Rows from block 8 of the encoder of a small masked image model, named by matrix and row number. Rows with one number belong to one neuron. Each number is 500 + 40 x the weight over its row's rms, rounded and kept within 0 to 999. All counts start at 0. Numbers have three digits each.
After each neuron's rows are labels from the 100 images, of 14848, where the neuron reaches its highest value: "colour at peak" is the nearest of a few named colours to the mean colour under the peak. Only what is clearly more common there than usual is listed. The data: crops of objects in photos (Visual Genome).
# fc1: MLP up (encoder.blocks.8.mlp.fc1.weight, 576x192), inputs 0-95
# fc2: MLP down (encoder.blocks.8.mlp.fc2.weight, 192x576, transposed), outputs 0-95

fc1.534:493534428509487547577451448469535487500484494481565448494467526533463512458453473465491511434524506475451481482502530526407529450476450477480584533444514570537504503529543546492474488512483498453452541481520547563415441497473569542481512478490523514480475456520500529515598552505489544458
fc2.534:511438573484506488431572551563450499514533522480443517509531454469480465524527528574514478561484525550572523527503511484544491545534585501522427449538500454501519525478493469527544502473468506530544483559494445463552572492515484470500467526551490442536512566512486471495378441521517489521
colour at peak: white; pink

fc1.419:516499481504484484505467539491605458547448507500533445534497507473510401525465525600452468422457498491522494496496486515486435493485466537516483554581454470507548508558506495533483473462480509475439476508532469437424551399466510481392439500457536535557471510469528454563516467525572546511
fc2.419:480515536482524491504534475526410539485563523534455555435513529534470557469539505466545566560568508506447500489547545493502526488522543432488524479354548504468446483439542509442531528479541537549537537482497516568607451523511499522598535529570500446444487502531488536454472544444465484454
colour at peak: black

fc1.539:472485412541476583526545517541526452488505435527505526430486497552456545464590559438482542495470507465502433515486446498514572558541489454472501493487573482521475465442497482534468500497472508446470487459466509534484485491538486546477439458511536485536468464492530504489565522449485515473
fc2.539:555540583476496440484438484419500546524487552487500476558479518454505482569424452549505462508504519490473557460514526489499474484470514518572521482498430508473523548540491492464537503484511494568547514541532509448507550513471473425514553512465483485459579548510526503542431475569574488518
colour at peak: black

fc1.294:592503535558459519479510581535516449545521520523517512462541495458463511502444467472488426454457447444475493544544517501491524535464494483471528488417508503547552437466492514516513481482566531464491481515473412504457459567440469536478490539536523467474538468484539482526546526516502527540
fc2.294:422504504442545507475508455422476493496492475545465535521451488529500516497459542503493568519526501535581477472476492557551536485553510522514525460533521492439495476432523487486509475507470489541583530555509567604487523513505462522518535527492512466579460510524542517462438460534516491539
colour at peak: grey

fc1.306:484519501485533503577457487513507487522525509506541439550437551550430483460526518577530478487489403568480476522544508527543529434506460494503458439460429473485484514462521462490524543521417469508471485575509498483484508506468517431490580481505512504461510475498448503476501412434508436531
fc2.306:521483480523486476390576514546518495465480486505455555474526471455560497539480448460497523530490575438546541465474489515484507538507553543505547554525556526513548497528518511484500459509600518507548492423535507508488476506475494573546415522502460503500467549502518481478519565559487578436
colour at peak: blue

fc1.72:552509462440542563552503482509524515498454513513551422452490458505514499602568507507493500502514522541552563516451422469517504596457465493544505544481499485532500522469510490493444517511472426582520553545554441559473415533434507514551531422453501486489516486585522522534525482515528474431
fc2.72:467503522537412452409519481560485484534554478490426560546488525504448478446446513490504560514469474440516425505511570505449497409581508534496501444516506457499520497519493499495555483438522546440478450444482550493529560499531508487489496610516488499500498500458526482487458561484473528544
colour at peak: orange

fc1.132:520562538453505490545466548399450548467477494465546477533467520529505553506482444479500504563531507499447531572507513458554438427537544500458558503524502517487455407539448483476525568535567498440431419475476542586467516534560493493533572482532473469533506520530518459508473558516527484464
fc2.132:487477454531457520483485491538529546507493492493431496459521445460556450449530554503467510423447417555579479465474462506425529515485523486481437490522494466548489573537508523562465457463549511459539575557509514424507437476494491501450490490482548565458530448481470512494518506482475515477
colour at peak: grey

fc1.350:535507576540494548561510449518482426509479500488492522487494545498528472485495478525516543504534478548510445443524521451511535492498541489514572493491451513446519461478477430463479449536469517475448566503542508481440430509435520467491570439491536493494518509510486586518510486535493477464
fc2.350:445535463485467492443599541504515539480512508502525486492493483514450522525492480476495474519513561444526558503481511559482503527498493508530444497514560489524531531523526594553506525471496488534519452568426469580534601538524467547528421569511476524509476470493531442477521536455482549562
colour at peak: white; pink

fc1.22:481518523472548386439525545472521546515449466492547564493575527569528557509457469484538620470483557475486530542466470493450495506475463447531521559460543530520525549492468505557523549488511514496503476465520538514499436495489528531480445445495427455512479543493516504507519513538583472452
fc2.22:531509466554459580524470444529480462467531541488434451513442486482453468472501511504463375533512435551507436450498575497516485532561532515479521444554465521517436451517531482475475470482465480525467513547504459486547549511508487486521524557516558555491517455510528516495488494491407528580
colour at peak: pink

fc1.319:532422411529452593585522481474531469551502496492508494500483529507575460510460523543498505601487453438503473479482425477492518474546391539512515462501486547517523525535503528521457515496497478498413492527464391468422504528485473535545440464450552522552476479572523513477511487531456470522
fc2.319:431568605447533417395497498515493504466513535493489467523528477496446549499526486471487510412504523560548508511504547536526491530477600455483462543492565467453486489475520469487553456503487531480584511492503599523549481463528487496498571569589429494450498522459471460517500509518521542518
colour at peak: white; pink

fc1.62:551554463505441509498439501497544591541421508516529575495526524492537466512425473556453564534511436548558518507503514504445501442472476502496463468489458515480493480525456526552463529523562559502419480515548467513519491484512490517440579402491482510524425455475541495510473533427530533501
fc2.62:479451522500546496515479483485476445412591496478447420499474481469523527472634524453505440441481500483478486519495483447508451555521517478455520566534575509538451490508539482469517503480483478462580517456453549473447475492513527483552483569519570527458580551519459488525497485548495476485
colour at peak: grey

fc1.266:495548479523536492486457500540473542468508505450500486477507576494513510426516485499484569529474432478486497461589488489454516478521464538484578568427514520488499438519536595457487494510484531505571456547512520467466423494508465498492496494476511530480517522575509482456562550436525472505
fc2.266:526452514518468509553514539438512449506517504518519537509491459509462500566522481497514428468520537510511501538427508516489454514467550482496410428605498444511493563502471449581502521489576482502429569424497477543515568468526523494491479475545498460506509465438510516557407488555482524472
colour at peak: brown

fc1.435:569449476467514494452472496453516449519421585516481515526556487460453552518489496536534480517525563486426443462502510510441429513452474465550462527496434456459495451483565436480490517504488502453436487572528535468546498496442420537532533495481561514473468479493488459515548503524525523519
fc2.435:417552515492480545529527484531471552472558407523492524451489509582514455485468543518465536478510470499573528513501531495535574485525501508481541474493558522542510530526474588523485453473537511529561530468508517546444474474542548504480474513494435479508497478531532567488457502455471510488
colour at peak: orange

fc1.486:554494513512442438472512452489490555497485441513469501479503592530532494475510496503526511468485570565491522431577491445531462442484528475539549492516492540497494547487509568545563508492453507471459481618509465477526504462516541501479500552517559524504474524491468463427513574527527482526
fc2.486:450538457480513538500567564556508452496504561457515507520504437466449514511451506505498493533533460427512455552464485564491581528533468553474456511452522441522485464504548466452442508479531519566496534414528514567525480511494479494511519447514407488493529478501553538557470478428459527488
colour at peak: pink

fc1.259:483471525527491484551450500479456524519473472489534560503486576498472454405494479540429520496509454536454523529500544479530506434474527502515450471388549532453491482467582499487546548519515572483495473566534509455477542578547510433479553502590492575523478466498506529508563537451457466476
fc2.259:496483458482529519465584524492549502487523535490439423506489455490535567590515534446541490503493545474554489472494458535476523556536516511527544528609428471575491500529505496496444495491527399522548563408449498544503456459437502578532454487420504444463517516503491481475442492532539508489
colour at peak: pink; white

fc1.518:565525419530496400464498415460437511474556554467503537462482487495519397474508481523494426519465496586478543522485495482469460416454437431538489443513551544529510477445512513515558554499510518571472500516435532542569529489493478471536524559570568531550491463472476520513432519457433514565
fc2.518:464479567486494570522496593568530522500429461516488470588503456505507591498518487449482583505495478425530479488529530532488547543568549594446480532502449433496471491564492476479464419489541523456508452471581471453433435502528504519471489452431451522472551484496503462458541505541547502464
colour at peak: grey

fc1.368:510470487491442484520510508473531508497475467521416468505475483508480495505482507501499465487526591513438518566494500494495497564513440399519522574507470493524476510465558479562526532553519504423460527504445493533478469472480480555512458498494547555459528503581528561542585409506485497480
fc2.368:504523528482506506434526508533495466528486552465534530500544529513534511516478507518492518534470460498582492472474543459535542404496539564498505442469516481517570524548473511432503479432502513510539493535589538477504506550541510484536556480465450453511509466498493470453411578447543532524
colour at peak: red

fc1.429:560418496516459546467459486534527505474476509489530535494531409518539455499494526511507490483431542557450429553492562514504484493464494431529470506470516521549544554550539476475493529437545540527486498522501488462504551452487414543548566452504441514418575454503493557480495495512494475494
fc2.429:453584517462547460536520532461476512545515496504436487473475576497446535518510472482500498517496472456565550482510438523497513459552506572463475476531483502454465405499492535517490475575483487478522503454514520494480411534537509487454452566466560518557452528482484451480465486458490541481
colour at peak: black

fc1.438:493492505477508491497521487548450448487478433506518489493465460487462546473528465450543524481562434496482479487540508577552508458532503511524576518579500421458439440529470527553489436466472520541544459484496538493423448502548492484495520607488460508487490476459482543444497522510521501427
fc2.438:564551539524547493477500488462546615504499524485461513488510507515534425495501535563459504508463582456516504505487443449469516541495502500478415507455510598565539541473513429446493564529534492469448529489469492481585525448478513514496487385519550483502497543543493469545488456454529528547
colour at peak: black

fc1.104:477492495511484476506467504477468529533481582510487510527527499503493419471481474466471492465493472624534537512515493512404480506507465519490483505482578484496481468521457482569496506520542534452516470591582466515427539416526481465462574523500564536578448558506447466424496502442540455476
fc2.104:549537517509494530508564511524519533482503434466519463464464494471542538507548512540496517527475491390479455509495473492551497481520561502507518479536452516520500500500504552429509507495518482490485515420454536471531430531488517488537439479491474522420597434489516527569474520510461547506
colour at peak: grey

fc1.45:436465447519531455535513524490474509468548515543507548531504484449511499487513534532527450522575475478447535487548398427535474548517407546441529584530463421483517436542548510478585429488483507541476525503535427514490433473496505506467421519526521499498483490447529483532532543517468481415
fc2.45:551469562482470534481506478505557488527428496507472453484495532531446518479474497464456541482488564551580473512458589585499560495496574457585495437465548562489475575446487463514386558485488485474524504516445543491479562495484507504532577490482442481522495504572467518450483441478558517540
colour at peak: orange

fc1.205:564458459503559483540537449487545530431547509485526508475518513583528430541495506540531519519483456498473470526537533580511483582472545403456409461476463456479485504507527476499524494492513538458478455531496492487527518499462475488459553533518470518487540529503472497473480460527438526558
fc2.205:436537553488434494506447550536477491583468511524470488509494454464451565440533502453492466515515550456513514480493471452500542441535464587570564538504542520496541472509500510530495521500476483565504522438499498512531487468551515498485415472515515505494495434482526530504520523490555485455
colour at peak: black

fc1.184:436509514521449526510537494438495508505475505408452549550454513447571508491490469582444431446537514503536486535442419501488509464510488497484514532456453437480452553559576481492512432508541524596553509419432498552526494463477526524527514474499582461539550543475522495515525490481549566448
fc2.184:470491527506524408520505559483430537475555447545494434409510587546408592450476489476555510552456450456478455558516538475486471539442524502497504513467466595504557480505433561509463533515467404471482505521527478429462540516522527460490519548503503546492503435527515494495512505530518448489
colour at peak: red

fc1.180:438473481489523348554521456567533485484520479489509521523486474506587555539512518516468496531547479456562504518511478532453586474488481501529419515522460522545491488525467481491495493428532513546531501528456533600539453486593458555532518523473453509544571528493510494535461471503514444610
fc2.180:594528515501482615445501518469422523492492506541490486500505539481426442426518486472513496467463535558435509475521511429515403546505523467481572468470514499439495513475512529492507505578447480468470493458529482410474539515378521512465470493539589498436461491531514521488565507490443526446
colour at peak: brown

fc1.247:489434507534531540461457505572537561576496460442492530502473521497499484519455488555488485481533541488540463455501512555495500420554492537511638481548487547514537494514483506516489514463493452552518529529532505500506480513501488466513517480402531548444492484529498464513515537464517475543
fc2.247:488559471522462491526551476437439472489503537525522464505529514492488499478497512446489500481515475546453527521516498473493478549497472495489418543496488477532458501458510486521485502548523553453517486489472498491501518499484465533541525494596469445547474519504512561501527488505474534475
colour at peak: red

fc1.54:485547499550472554481425491538422498479553580504531539436463473502500471470474420545472459513453533462416493516488555509504509394511459460561506468492490484558532530529443523527398500504493569468504508472525531504513469536525562501486500527527544533483401503494521521528464530454449549452
fc2.54:514449528498561457511521514472588478549473439497510437528518511525493558566498565502540580528580491571559513519513487474512507594494562497477502532473490528494467461447547437510582495516465447561488466520483426519466592499457448468524509466498457484512628496517476488512522500542560466534
colour at peak: white; pink

fc1.228:467433475447520498507478544562539527493481516508538453536475520503463457485460508431531484499483539502510439432512482453598534540557518462542571453474474413546493482474456545442505509423478433534496529466500467518445481521376517478551464496500526552517457500458482498499556468438451467505
fc2.228:509548524537437535447514506473455440541543477502436519451514539511494521504506502583511496484526481455514557519511529510512501480423467508460450554493498538472505498506514509548485457541435500505478492562467544487604556505562444468441519509471429430495519543537484505495421508552563500487
colour at peak: white

fc1.53:573496530528545504568487460510508441425495446510498535530462573461505480496448481537539452505458509465569554495490449505448564508417419493538485499436468503491504472511495566459544548430534525516477557489542485512472512476487480477530499503509412553464510471463489483520535571463453521523
fc2.53:448472494500426494451512554505462577578515557541491468440526452560469527513587504473459519492517500530430483535516566505527425521559584537456481499565511459478489547494472477543448449512469529487526438524493490456531486516518484501481459520536584464514467517545473524441499449508513466482
colour at peak: brown