From a checkpoint of a small masked image model.
Model: 48-pixel images, encoder norm rmsnorm, encoder layers 14, decoder layers 2.
Training: soap at rate 0.0022, 8100 steps, batches of 256.
Data: trained on crops of objects in photos (Visual Genome), 61751 training examples, 33.6 epochs.
Rows from block 2 of the encoder of a small masked image model, named by matrix and row number. Rows with one number belong to one neuron. Each number is 128 + 32 x the weight over its row's rms, rounded and kept within 0 to 255. All counts start at 0. Numbers have three digits each.
After each neuron's rows are labels from the 100 images, of 14848, where the neuron reaches its highest value: "patch colour" is the nearest of a few named colours to the mean colour under the peak. Only what is clearly more common there than usual is listed. The data: crops of objects in photos (Visual Genome). In brackets: how many of the 100, against the usual share in percent.
# fc1: MLP up (encoder.blocks.2.mlp.fc1.weight, 576x192), inputs 0-95
# fc2: MLP down (encoder.blocks.2.mlp.fc2.weight, 192x576, transposed), outputs 0-95

fc1.557:180130140099117184099149165083126097067076195176166170124095119147130130121105103128160152093127148103168127136110117117076150097139141096107135148127101168102163211134115141133084127144102139124056112191120109129082154095157118134173133104147144162105062138079123164116062158138099131083
fc2.557:119125128173130078141155155164170168138156116113139116098166102197159151164148196154145121119082194072107148139137106100169122128120136100190136203127123097120103103112095131167144150124133064119148161108109090134084120182122168161115043130112124124174131091118131058134166109144140239131
patch colour: grey (68 vs 31.9)

fc1.199:135123112020126086116045116124111144183145169139174062164146131117159134113166136078184135190141159146104122162141111152063133135151120187126134148151129135178113098141146153099087128130139159106116059132125137159052151135174106122119094124158161106154144162117141114137118134149122117146
fc2.199:150154145202131112105146119125114138095080153170065236033118161143082145108085119158104160077092108106107117099161129070138111159143159145144149090120155101069138147155129159191131076146087153157108189121101129109132127115133176129108119178139143133141112103168105102112193114127181117160
patch colour: grey (69 vs 31.9)

fc1.476:109126147109106144114208123095169113087125091128122120093091074144037137157085109083149166090101146143219131122151151096138165165170132163184136104086116142104159140144074190128101105115085148097085102134132175178165113075025076115131149128142113117103131122133107105127132142108128150169
fc2.476:120174144089149165110146179141172137136098129101123105171129121051135098088152159074143153118154173095160102110097117100129125102121092087094133153086070148126105199088132131132142093108139118149085098130138131123123096084140188138134163138069161135172059118145087122072172151119102149141
patch colour: black (35 vs 15.2)

fc1.301:164144150105098138196185103096135094157166081113129117148133159156163183102136168165144123159044153091135103097107155113091087070104146131134139128102144086126108104126097069122072075123123096080099141156100063148171119180125167146114157154150104129155134104125198125110194098158170072139
fc2.301:108137110120097045071132155153122160161099140147137119073159108148112175114115075064109129142190086123178127137150127071114115128092143141190096094117152193165129062181174165109156145135105122156147123161101140114099163116090105152100103176097150126104150090124085103135135128135058149164
patch colour: blue (52 vs 0.6)

fc1.78:172131106175149127086177087154135146088134129081130125122142119130087121145219074140127155134061097118139135122120100172119135153149053143081164113108115157131073126198134113091087138160131155143069119164209174109055128121083069121055115140147080149113140140120150059162140111140150141144
fc2.78:077093138135162099175145167196166145156158104160119112075148150111163082094150177146115115115143148098145084179133157109128125080124182178141057091145182094142164145106112204131116127166119131159207168076143131155215137177156162120118114109091126103182141121082105190134105121113056111094
patch colour: black (42 vs 15.2)

fc1.521:132128188137145113116121151135143100156140171094122119158141150118122118144169139082062086141083126129100183090097180124114098094145175096074133107122111118085140134159089217174096157184184134133128158134092149104147126191155116149060122130149171150153174079098177122162157174077159092123
fc2.521:101146138138117149110155167133108118111084124086139137119102111096140135106171083209126158094155135113161165120143071113126104112146098173130084020100135138108126123145156092135115104109084190128135089109134137096112180132141092149102105163108135132130058122138184145131076140119130166078
patch colour: white (47 vs 6.1); pink (39 vs 9.7)

fc1.242:134157143103158119132147094205144093189100062080145149126146127204157114198144106123160144092138145101088098118113110123156103112068136097128150133166120158089119147068123122112155169169153094084079119114115125149125131124158130090139121138105099135147120113172149184104146096145135097122
fc2.242:101149074085159106071107117132142119184098096148138150126143128086160173096054125093117141106079139149192139089164085146102093142143137133117139132108125086142127070156183109165097128092109158131122073168011125089146111175098111139165128108161122136120168038133069125147100121104131101112
patch colour: green (34 vs 0.8)

fc1.418:074110098166158110141118092111218099137155110093139152115099135166131184149078112071159085214201165110180118116132152078065114166059145123109155154131087135127122141094113154145114084144163132117123164162142111118131109119085156138156187097162145137136157092136118174067153093165153141132
fc2.418:158127091105114088073054159091095180140123124122184190141119153132171134137208169145054152157160115143113206118102148170118102097181127082048139125122096099143128132140092139149127118141135081140095123148084146139103113163108068137104144173179116122112147124149154085094123194129127105121
patch colour: orange (32 vs 1.3)

fc1.142:129060176163129113108065112104132090152154074089106177117109107131096142110136132106114102137090117113115143162073082089114083127098133132122128135084096127231173129118132161141109113073119155151124105131155140103135142122102171130109058137052119201162154170081138140089086154128118145142
fc2.142:159118110112132146104091159178130107126161111169167191106090140160124140138094165187107155150134095175150065106146161177118130127156106133177103166192088177063093187140121094158118127159202111055160102050148120176091097190100169149143120101136140067117137097162119112155185126132106101178
patch colour: black (53 vs 15.2)

fc1.100:149128083085129099162118147113086088106144165093083110122085146179077084069149167110140134100130103096086101127146138137157084134107104114133135098103112141084095123203104173085086153118101131130113133108097126174124160139136099144128091107124168140111078093120141105198107185126158105115
fc2.100:134080179154159091115078139142116149102098116103181113080090126097151125072110063150188136078153089155152153189075203146154166141135163092105115106123141079119087162158151132136134115135108133140095135053211150083083092090123116093182118137130082167195141082164119140124158157138120140126
patch colour: pink (30 vs 9.7)

fc1.545:123106136124100173120134137123118161133147136116132109156119118114113067074139170154176127140152097152114173177108195063171156152152081131117069201143107126167079117090062119127096159123161089104114149063190113153143156112132137108088080086091135107192106203130158094168106116067118125073
fc2.545:145100163159098120181168174098125128102146165085084105140158080096152140111159144142082079133097113132111066174105120126133149126108191121153174083152130127198129155082131137134123029170100121173141137150145132114111133112136126144129157197116173101081134130109174079110138165176154141222
patch colour: purple (26 vs 0.1)

fc1.483:140130150090124106112129153142122106161081105126149103151080104133034155169113183168152144124124105151112110164173147106104091125153129160120117119167163122170148110132148129078141107125152171137049152055099100153117129104182190166097162147101074083156151108137087083139101138145151104142
fc2.483:154149115105155164133119129133092130092145151125144129110219163125199107071180149105110115098126094110110139106088129126136133100077102124151118103111099161067115090163073098140111140152143133105149182151170149096110151102104099103202119140099151220130110165117109150126130076126121125109
patch colour: brown (61 vs 32.2)

fc1.150:099132157063136126153123094168058158082128130171122155095122153134114139168062160192144157084102118108116127080096105105070177174094129129127085182097103119172157142124160176133115132077076107114099119113148121114098189081150119144137105102173154128161165115173144090167135120173180160078
fc2.150:139153074147134154145109161140147073164119112116129106136109151167139126107141203098079065147160095126116088136149095168171112069149108103108081091182144156107109085153081133104065165143179121092126193105104109162137028160116154120158158138157093122142137143076077112091130152092084157144
patch colour: pink (42 vs 9.7)

fc1.542:091091144127139155175116113139086061118090129139212113117095171112124139173125130071171124117171118164128148163083135130081120162144158146088086114120133120111149108174122179109160098134139148092111134100100186138138158126117080179133120146107127136142157130139150134120112130100124051116
fc2.542:114128102121158131108123140102136118065143111158085159145167112177096118080150124145085126124139102088115104114177147151155115082069079132157153129126077133122090094096108100111073171157133085148103113136119079123129097130144182096117123133134079109135158126115127075134149101128151158102
patch colour: black (42 vs 15.2)

fc1.439:132113194117139156132140094204157069153176111091162188153153117080168117081112169158162170081137137174134150147132178172113101077125178133087168137144141183100106130080094146058177107110179085152067150083136107138145152194128119139110177161139143112126124110172217156128124135159153062093
fc2.439:131183089117108143129134106078145144177077099128093099088141144108178177171144100103155115221080111155138091126113117106123127101166108129135118083094133075135109140170200133149060166166055153086097128173052108086166124129118103137147144113055142137136103055104087102109142097103127124138
patch colour: blue (34 vs 0.6)

fc1.6:084133145131111152183120102114081124103103134072134220126093096163154142141086098159229137101124153125157079158102152135068097111159135182160160146117111171096187141112121134090165178164157075074087132078086162115061110097169096144119139160155109132140160137129107146136067095141103116115
fc2.6:087114093172143146104128094093121162180104152159137139164141152083161156187137179199124157145090170125104169152157079143165163162112125128189099121139147145173154165160137149149095099084091138191084157190131094096146102130117206129150113120125079138197106112064158159143160099172114125081
patch colour: grey (60 vs 31.9)

fc1.567:136067073150182103080111139119128124127102137141123135132127114183100130172127197160171108059174125105124172154129063160156140127135147104123080151117168159131130090176153120118173162102087188094128110087181116147118115094153130118147096101167155164174039151110086108180090154119159175097
fc2.567:107131138129122120119114140129168143132128118147163101153115140121097128071115050142092131060152118130213113090112135115126160150109124114102103058081131104097154131123114162130216109119113098167115133104155158148113191124104100121116115166127078100142141161137126165135175090148059140188
patch colour: brown (65 vs 32.2)

fc1.219:163139122127075052128086122103128083132173099148098117129096115179116139045095175109187101132146129105151131108148050138104095178158171088156143128140104187177119161198076157145138129195168114128122110157103092112168134107122125110145114150095172134121114071184153157151103148149156167067
fc2.219:077116070108149159053131128139127111090105067101119137098102085085139102147130140107136125073085124109153122114151106145083183134132087120161110105136120159163133165101153110083124138109189090074137134165138185158106166111116071189059098102121071118120135191201184041141149139125108088091
patch colour: white (41 vs 6.1); pink (39 vs 9.7)

fc1.130:175153160075160117167122152157147115083105100123101134118107116147113163136128108081159096162065125154131095105140115102177168098192054136104152118115112161048078090197136184145170180177160105118143158100122148149134087090138098116111144183109158067101162106127166162142141107095103163117
fc2.130:104096103132126168124110097117174149140076126130148098174133089086104119112128177142146187101203175118118230193135117153082112117087181090131135106160156108151132096126154137096172101123094179163139114175161069152146144092140101096153126108183112141086125113115098076153119115119166081124
patch colour: black (39 vs 15.2)

fc1.87:132139129117178116183089116115173159151162065118104135102116171170156161126107122163149128079089123105115118162135088067062100145170139167103143184135156106141144171137175169077112072151168139102146112104110093157103134129069159148130175183148201155173130123090141148069137104156118158158
fc2.87:151068122164118158105126092152083107120166204126116151108156223138118155083129112127072103161123105141170132141105115128108085122129096138113177132150142097117124084130148112113067127095097110193115164090136115118139085135162153131146138106153100160142140092096122112207158118189140164136
patch colour: black (38 vs 15.2)

fc1.274:173127124103150091146183091076170120147119095089155119124135143111128162103134172122116106093167057115081046121101146082146113100125089064128168093063133099099192146148097139066099142141133126107151139097117146120133158180096134103138118138161183143121130150161150170127107051142198169101
fc2.274:075107093172097081105149119171123109138103114107150114139121130094118148124193154128114161087132101113113176134136165112096120110108151131049100078162172153127146117112142188102137100197098070109103123116199185130136122152106109115092121134058203126147104084140156124176102093114159149107
patch colour: pink (55 vs 9.7); white (29 vs 6.1)

fc1.385:128086116117142100118139096137137151140132105138140159185139160161133170159200175146094143087117143187139111207112092162169161083078092146095175103101110174104169132127173159096131119139116144123141091166109105146181115133143165157112174164140109139125139172087096123086136165124157199101
fc2.385:175088111140106139169104081137144129119165114115119140120146195141134079077137152082195128098086114095132138092145165111137177119106075114130134160093137129138167180122123155136174093156142107093102114195094128110152091155127108081105140137109135127112117081119129103103108114115180164173
patch colour: orange (30 vs 1.3)

fc1.368:134142183141147138164165177102164165102159140121134117127178180096103089099178160181170149133148105162055192168121106114130131139144038128085112229157151164169091155093084115104095149077148074110086099086158132141136153108115124156131117099115119125151120158131149088145125098065121079081
fc2.368:133129149132107135168151158128110083134169113123084133109152139116151139119145126070103101200113095117102058207102184101127167136122152144163153070116127125195110142108114130091102066181124160129153158152117139091126147125128146108170127172105148125065154138177104082123135132167115149161
patch colour: purple (31 vs 0.1)

fc1.392:135114149131121096087133093102132179082135053113177076119062152110163112181123127150124142180150107085163150103135119060119115170106103141140132183117106076110077136083126123171085172130117134088141152141127113096175143169136114099169137133148143125130158087124136132207105208097107160188
fc2.392:152114077192123125219116120133107135161126170219122165155141130163055106115157098162133125069118147136138125108166082188121163104184169145135124088151147170143163139136144120058177087146132147115094091104152148107086150124087184148068189128132116108150109105145139140068157073153141101080
patch colour: orange (26 vs 1.3)

fc1.99:131072102135044148162108181169086100156159118152131119140139210121157063147146145095122116093141148099141144095152186135147095180074137183139157137123132175107154146149105174059203159124099144163110118131066149140135162160133141135104157118135094082148125097200158120113177111136127147149
fc2.99:137184113137201153044134079068150127099137106057150158095124081111122166072162131176154113167093122187117097126080091120185159083184154075099129147150094099134122130112148142211074098132117120103146152155149134101113074087108167115121118121180158161093108200093136109155136115159089098161
patch colour: grey (76 vs 31.9)

fc1.434:153076119134118129044126121122141123171180105100159123115142129150104242137135161137128134156118148088109065129162142159132151158154126110165145140165174149149090153120137103148096108170133167073169153118120077137105135160173154148155172099170119096103079104102159114176108147118173192151
fc2.434:138193151143141110164148133108111118109142122174079144112081096130147037143146112132108097136134099164150162147094112129108118130058108135099113089102139095128157089108125153105135138126123051187089106150081161129159101070103115107074114146097111124136180106162141121075162107126120079134
patch colour: brown (62 vs 32.2)

fc1.15:146144050098155123173128109168152135104135135084117092146180056134157108065104167112129088066142132098095118124081094174138148084088135099083177120117141181075157127127103182149145126157152098105160067108118133121112116114168095109145120137110099129146127163129118147119074147157125065123
fc2.15:149102124136206156116145101129134144163150123181157107116100187159093164165106117103094152065208137125141147077105124184129085114148090117094115093110121140116135115142144127144137183120118148149114106166089094138134092224107127130158121051164123151159130116171096168145182147139124140165
patch colour: green (25 vs 0.8)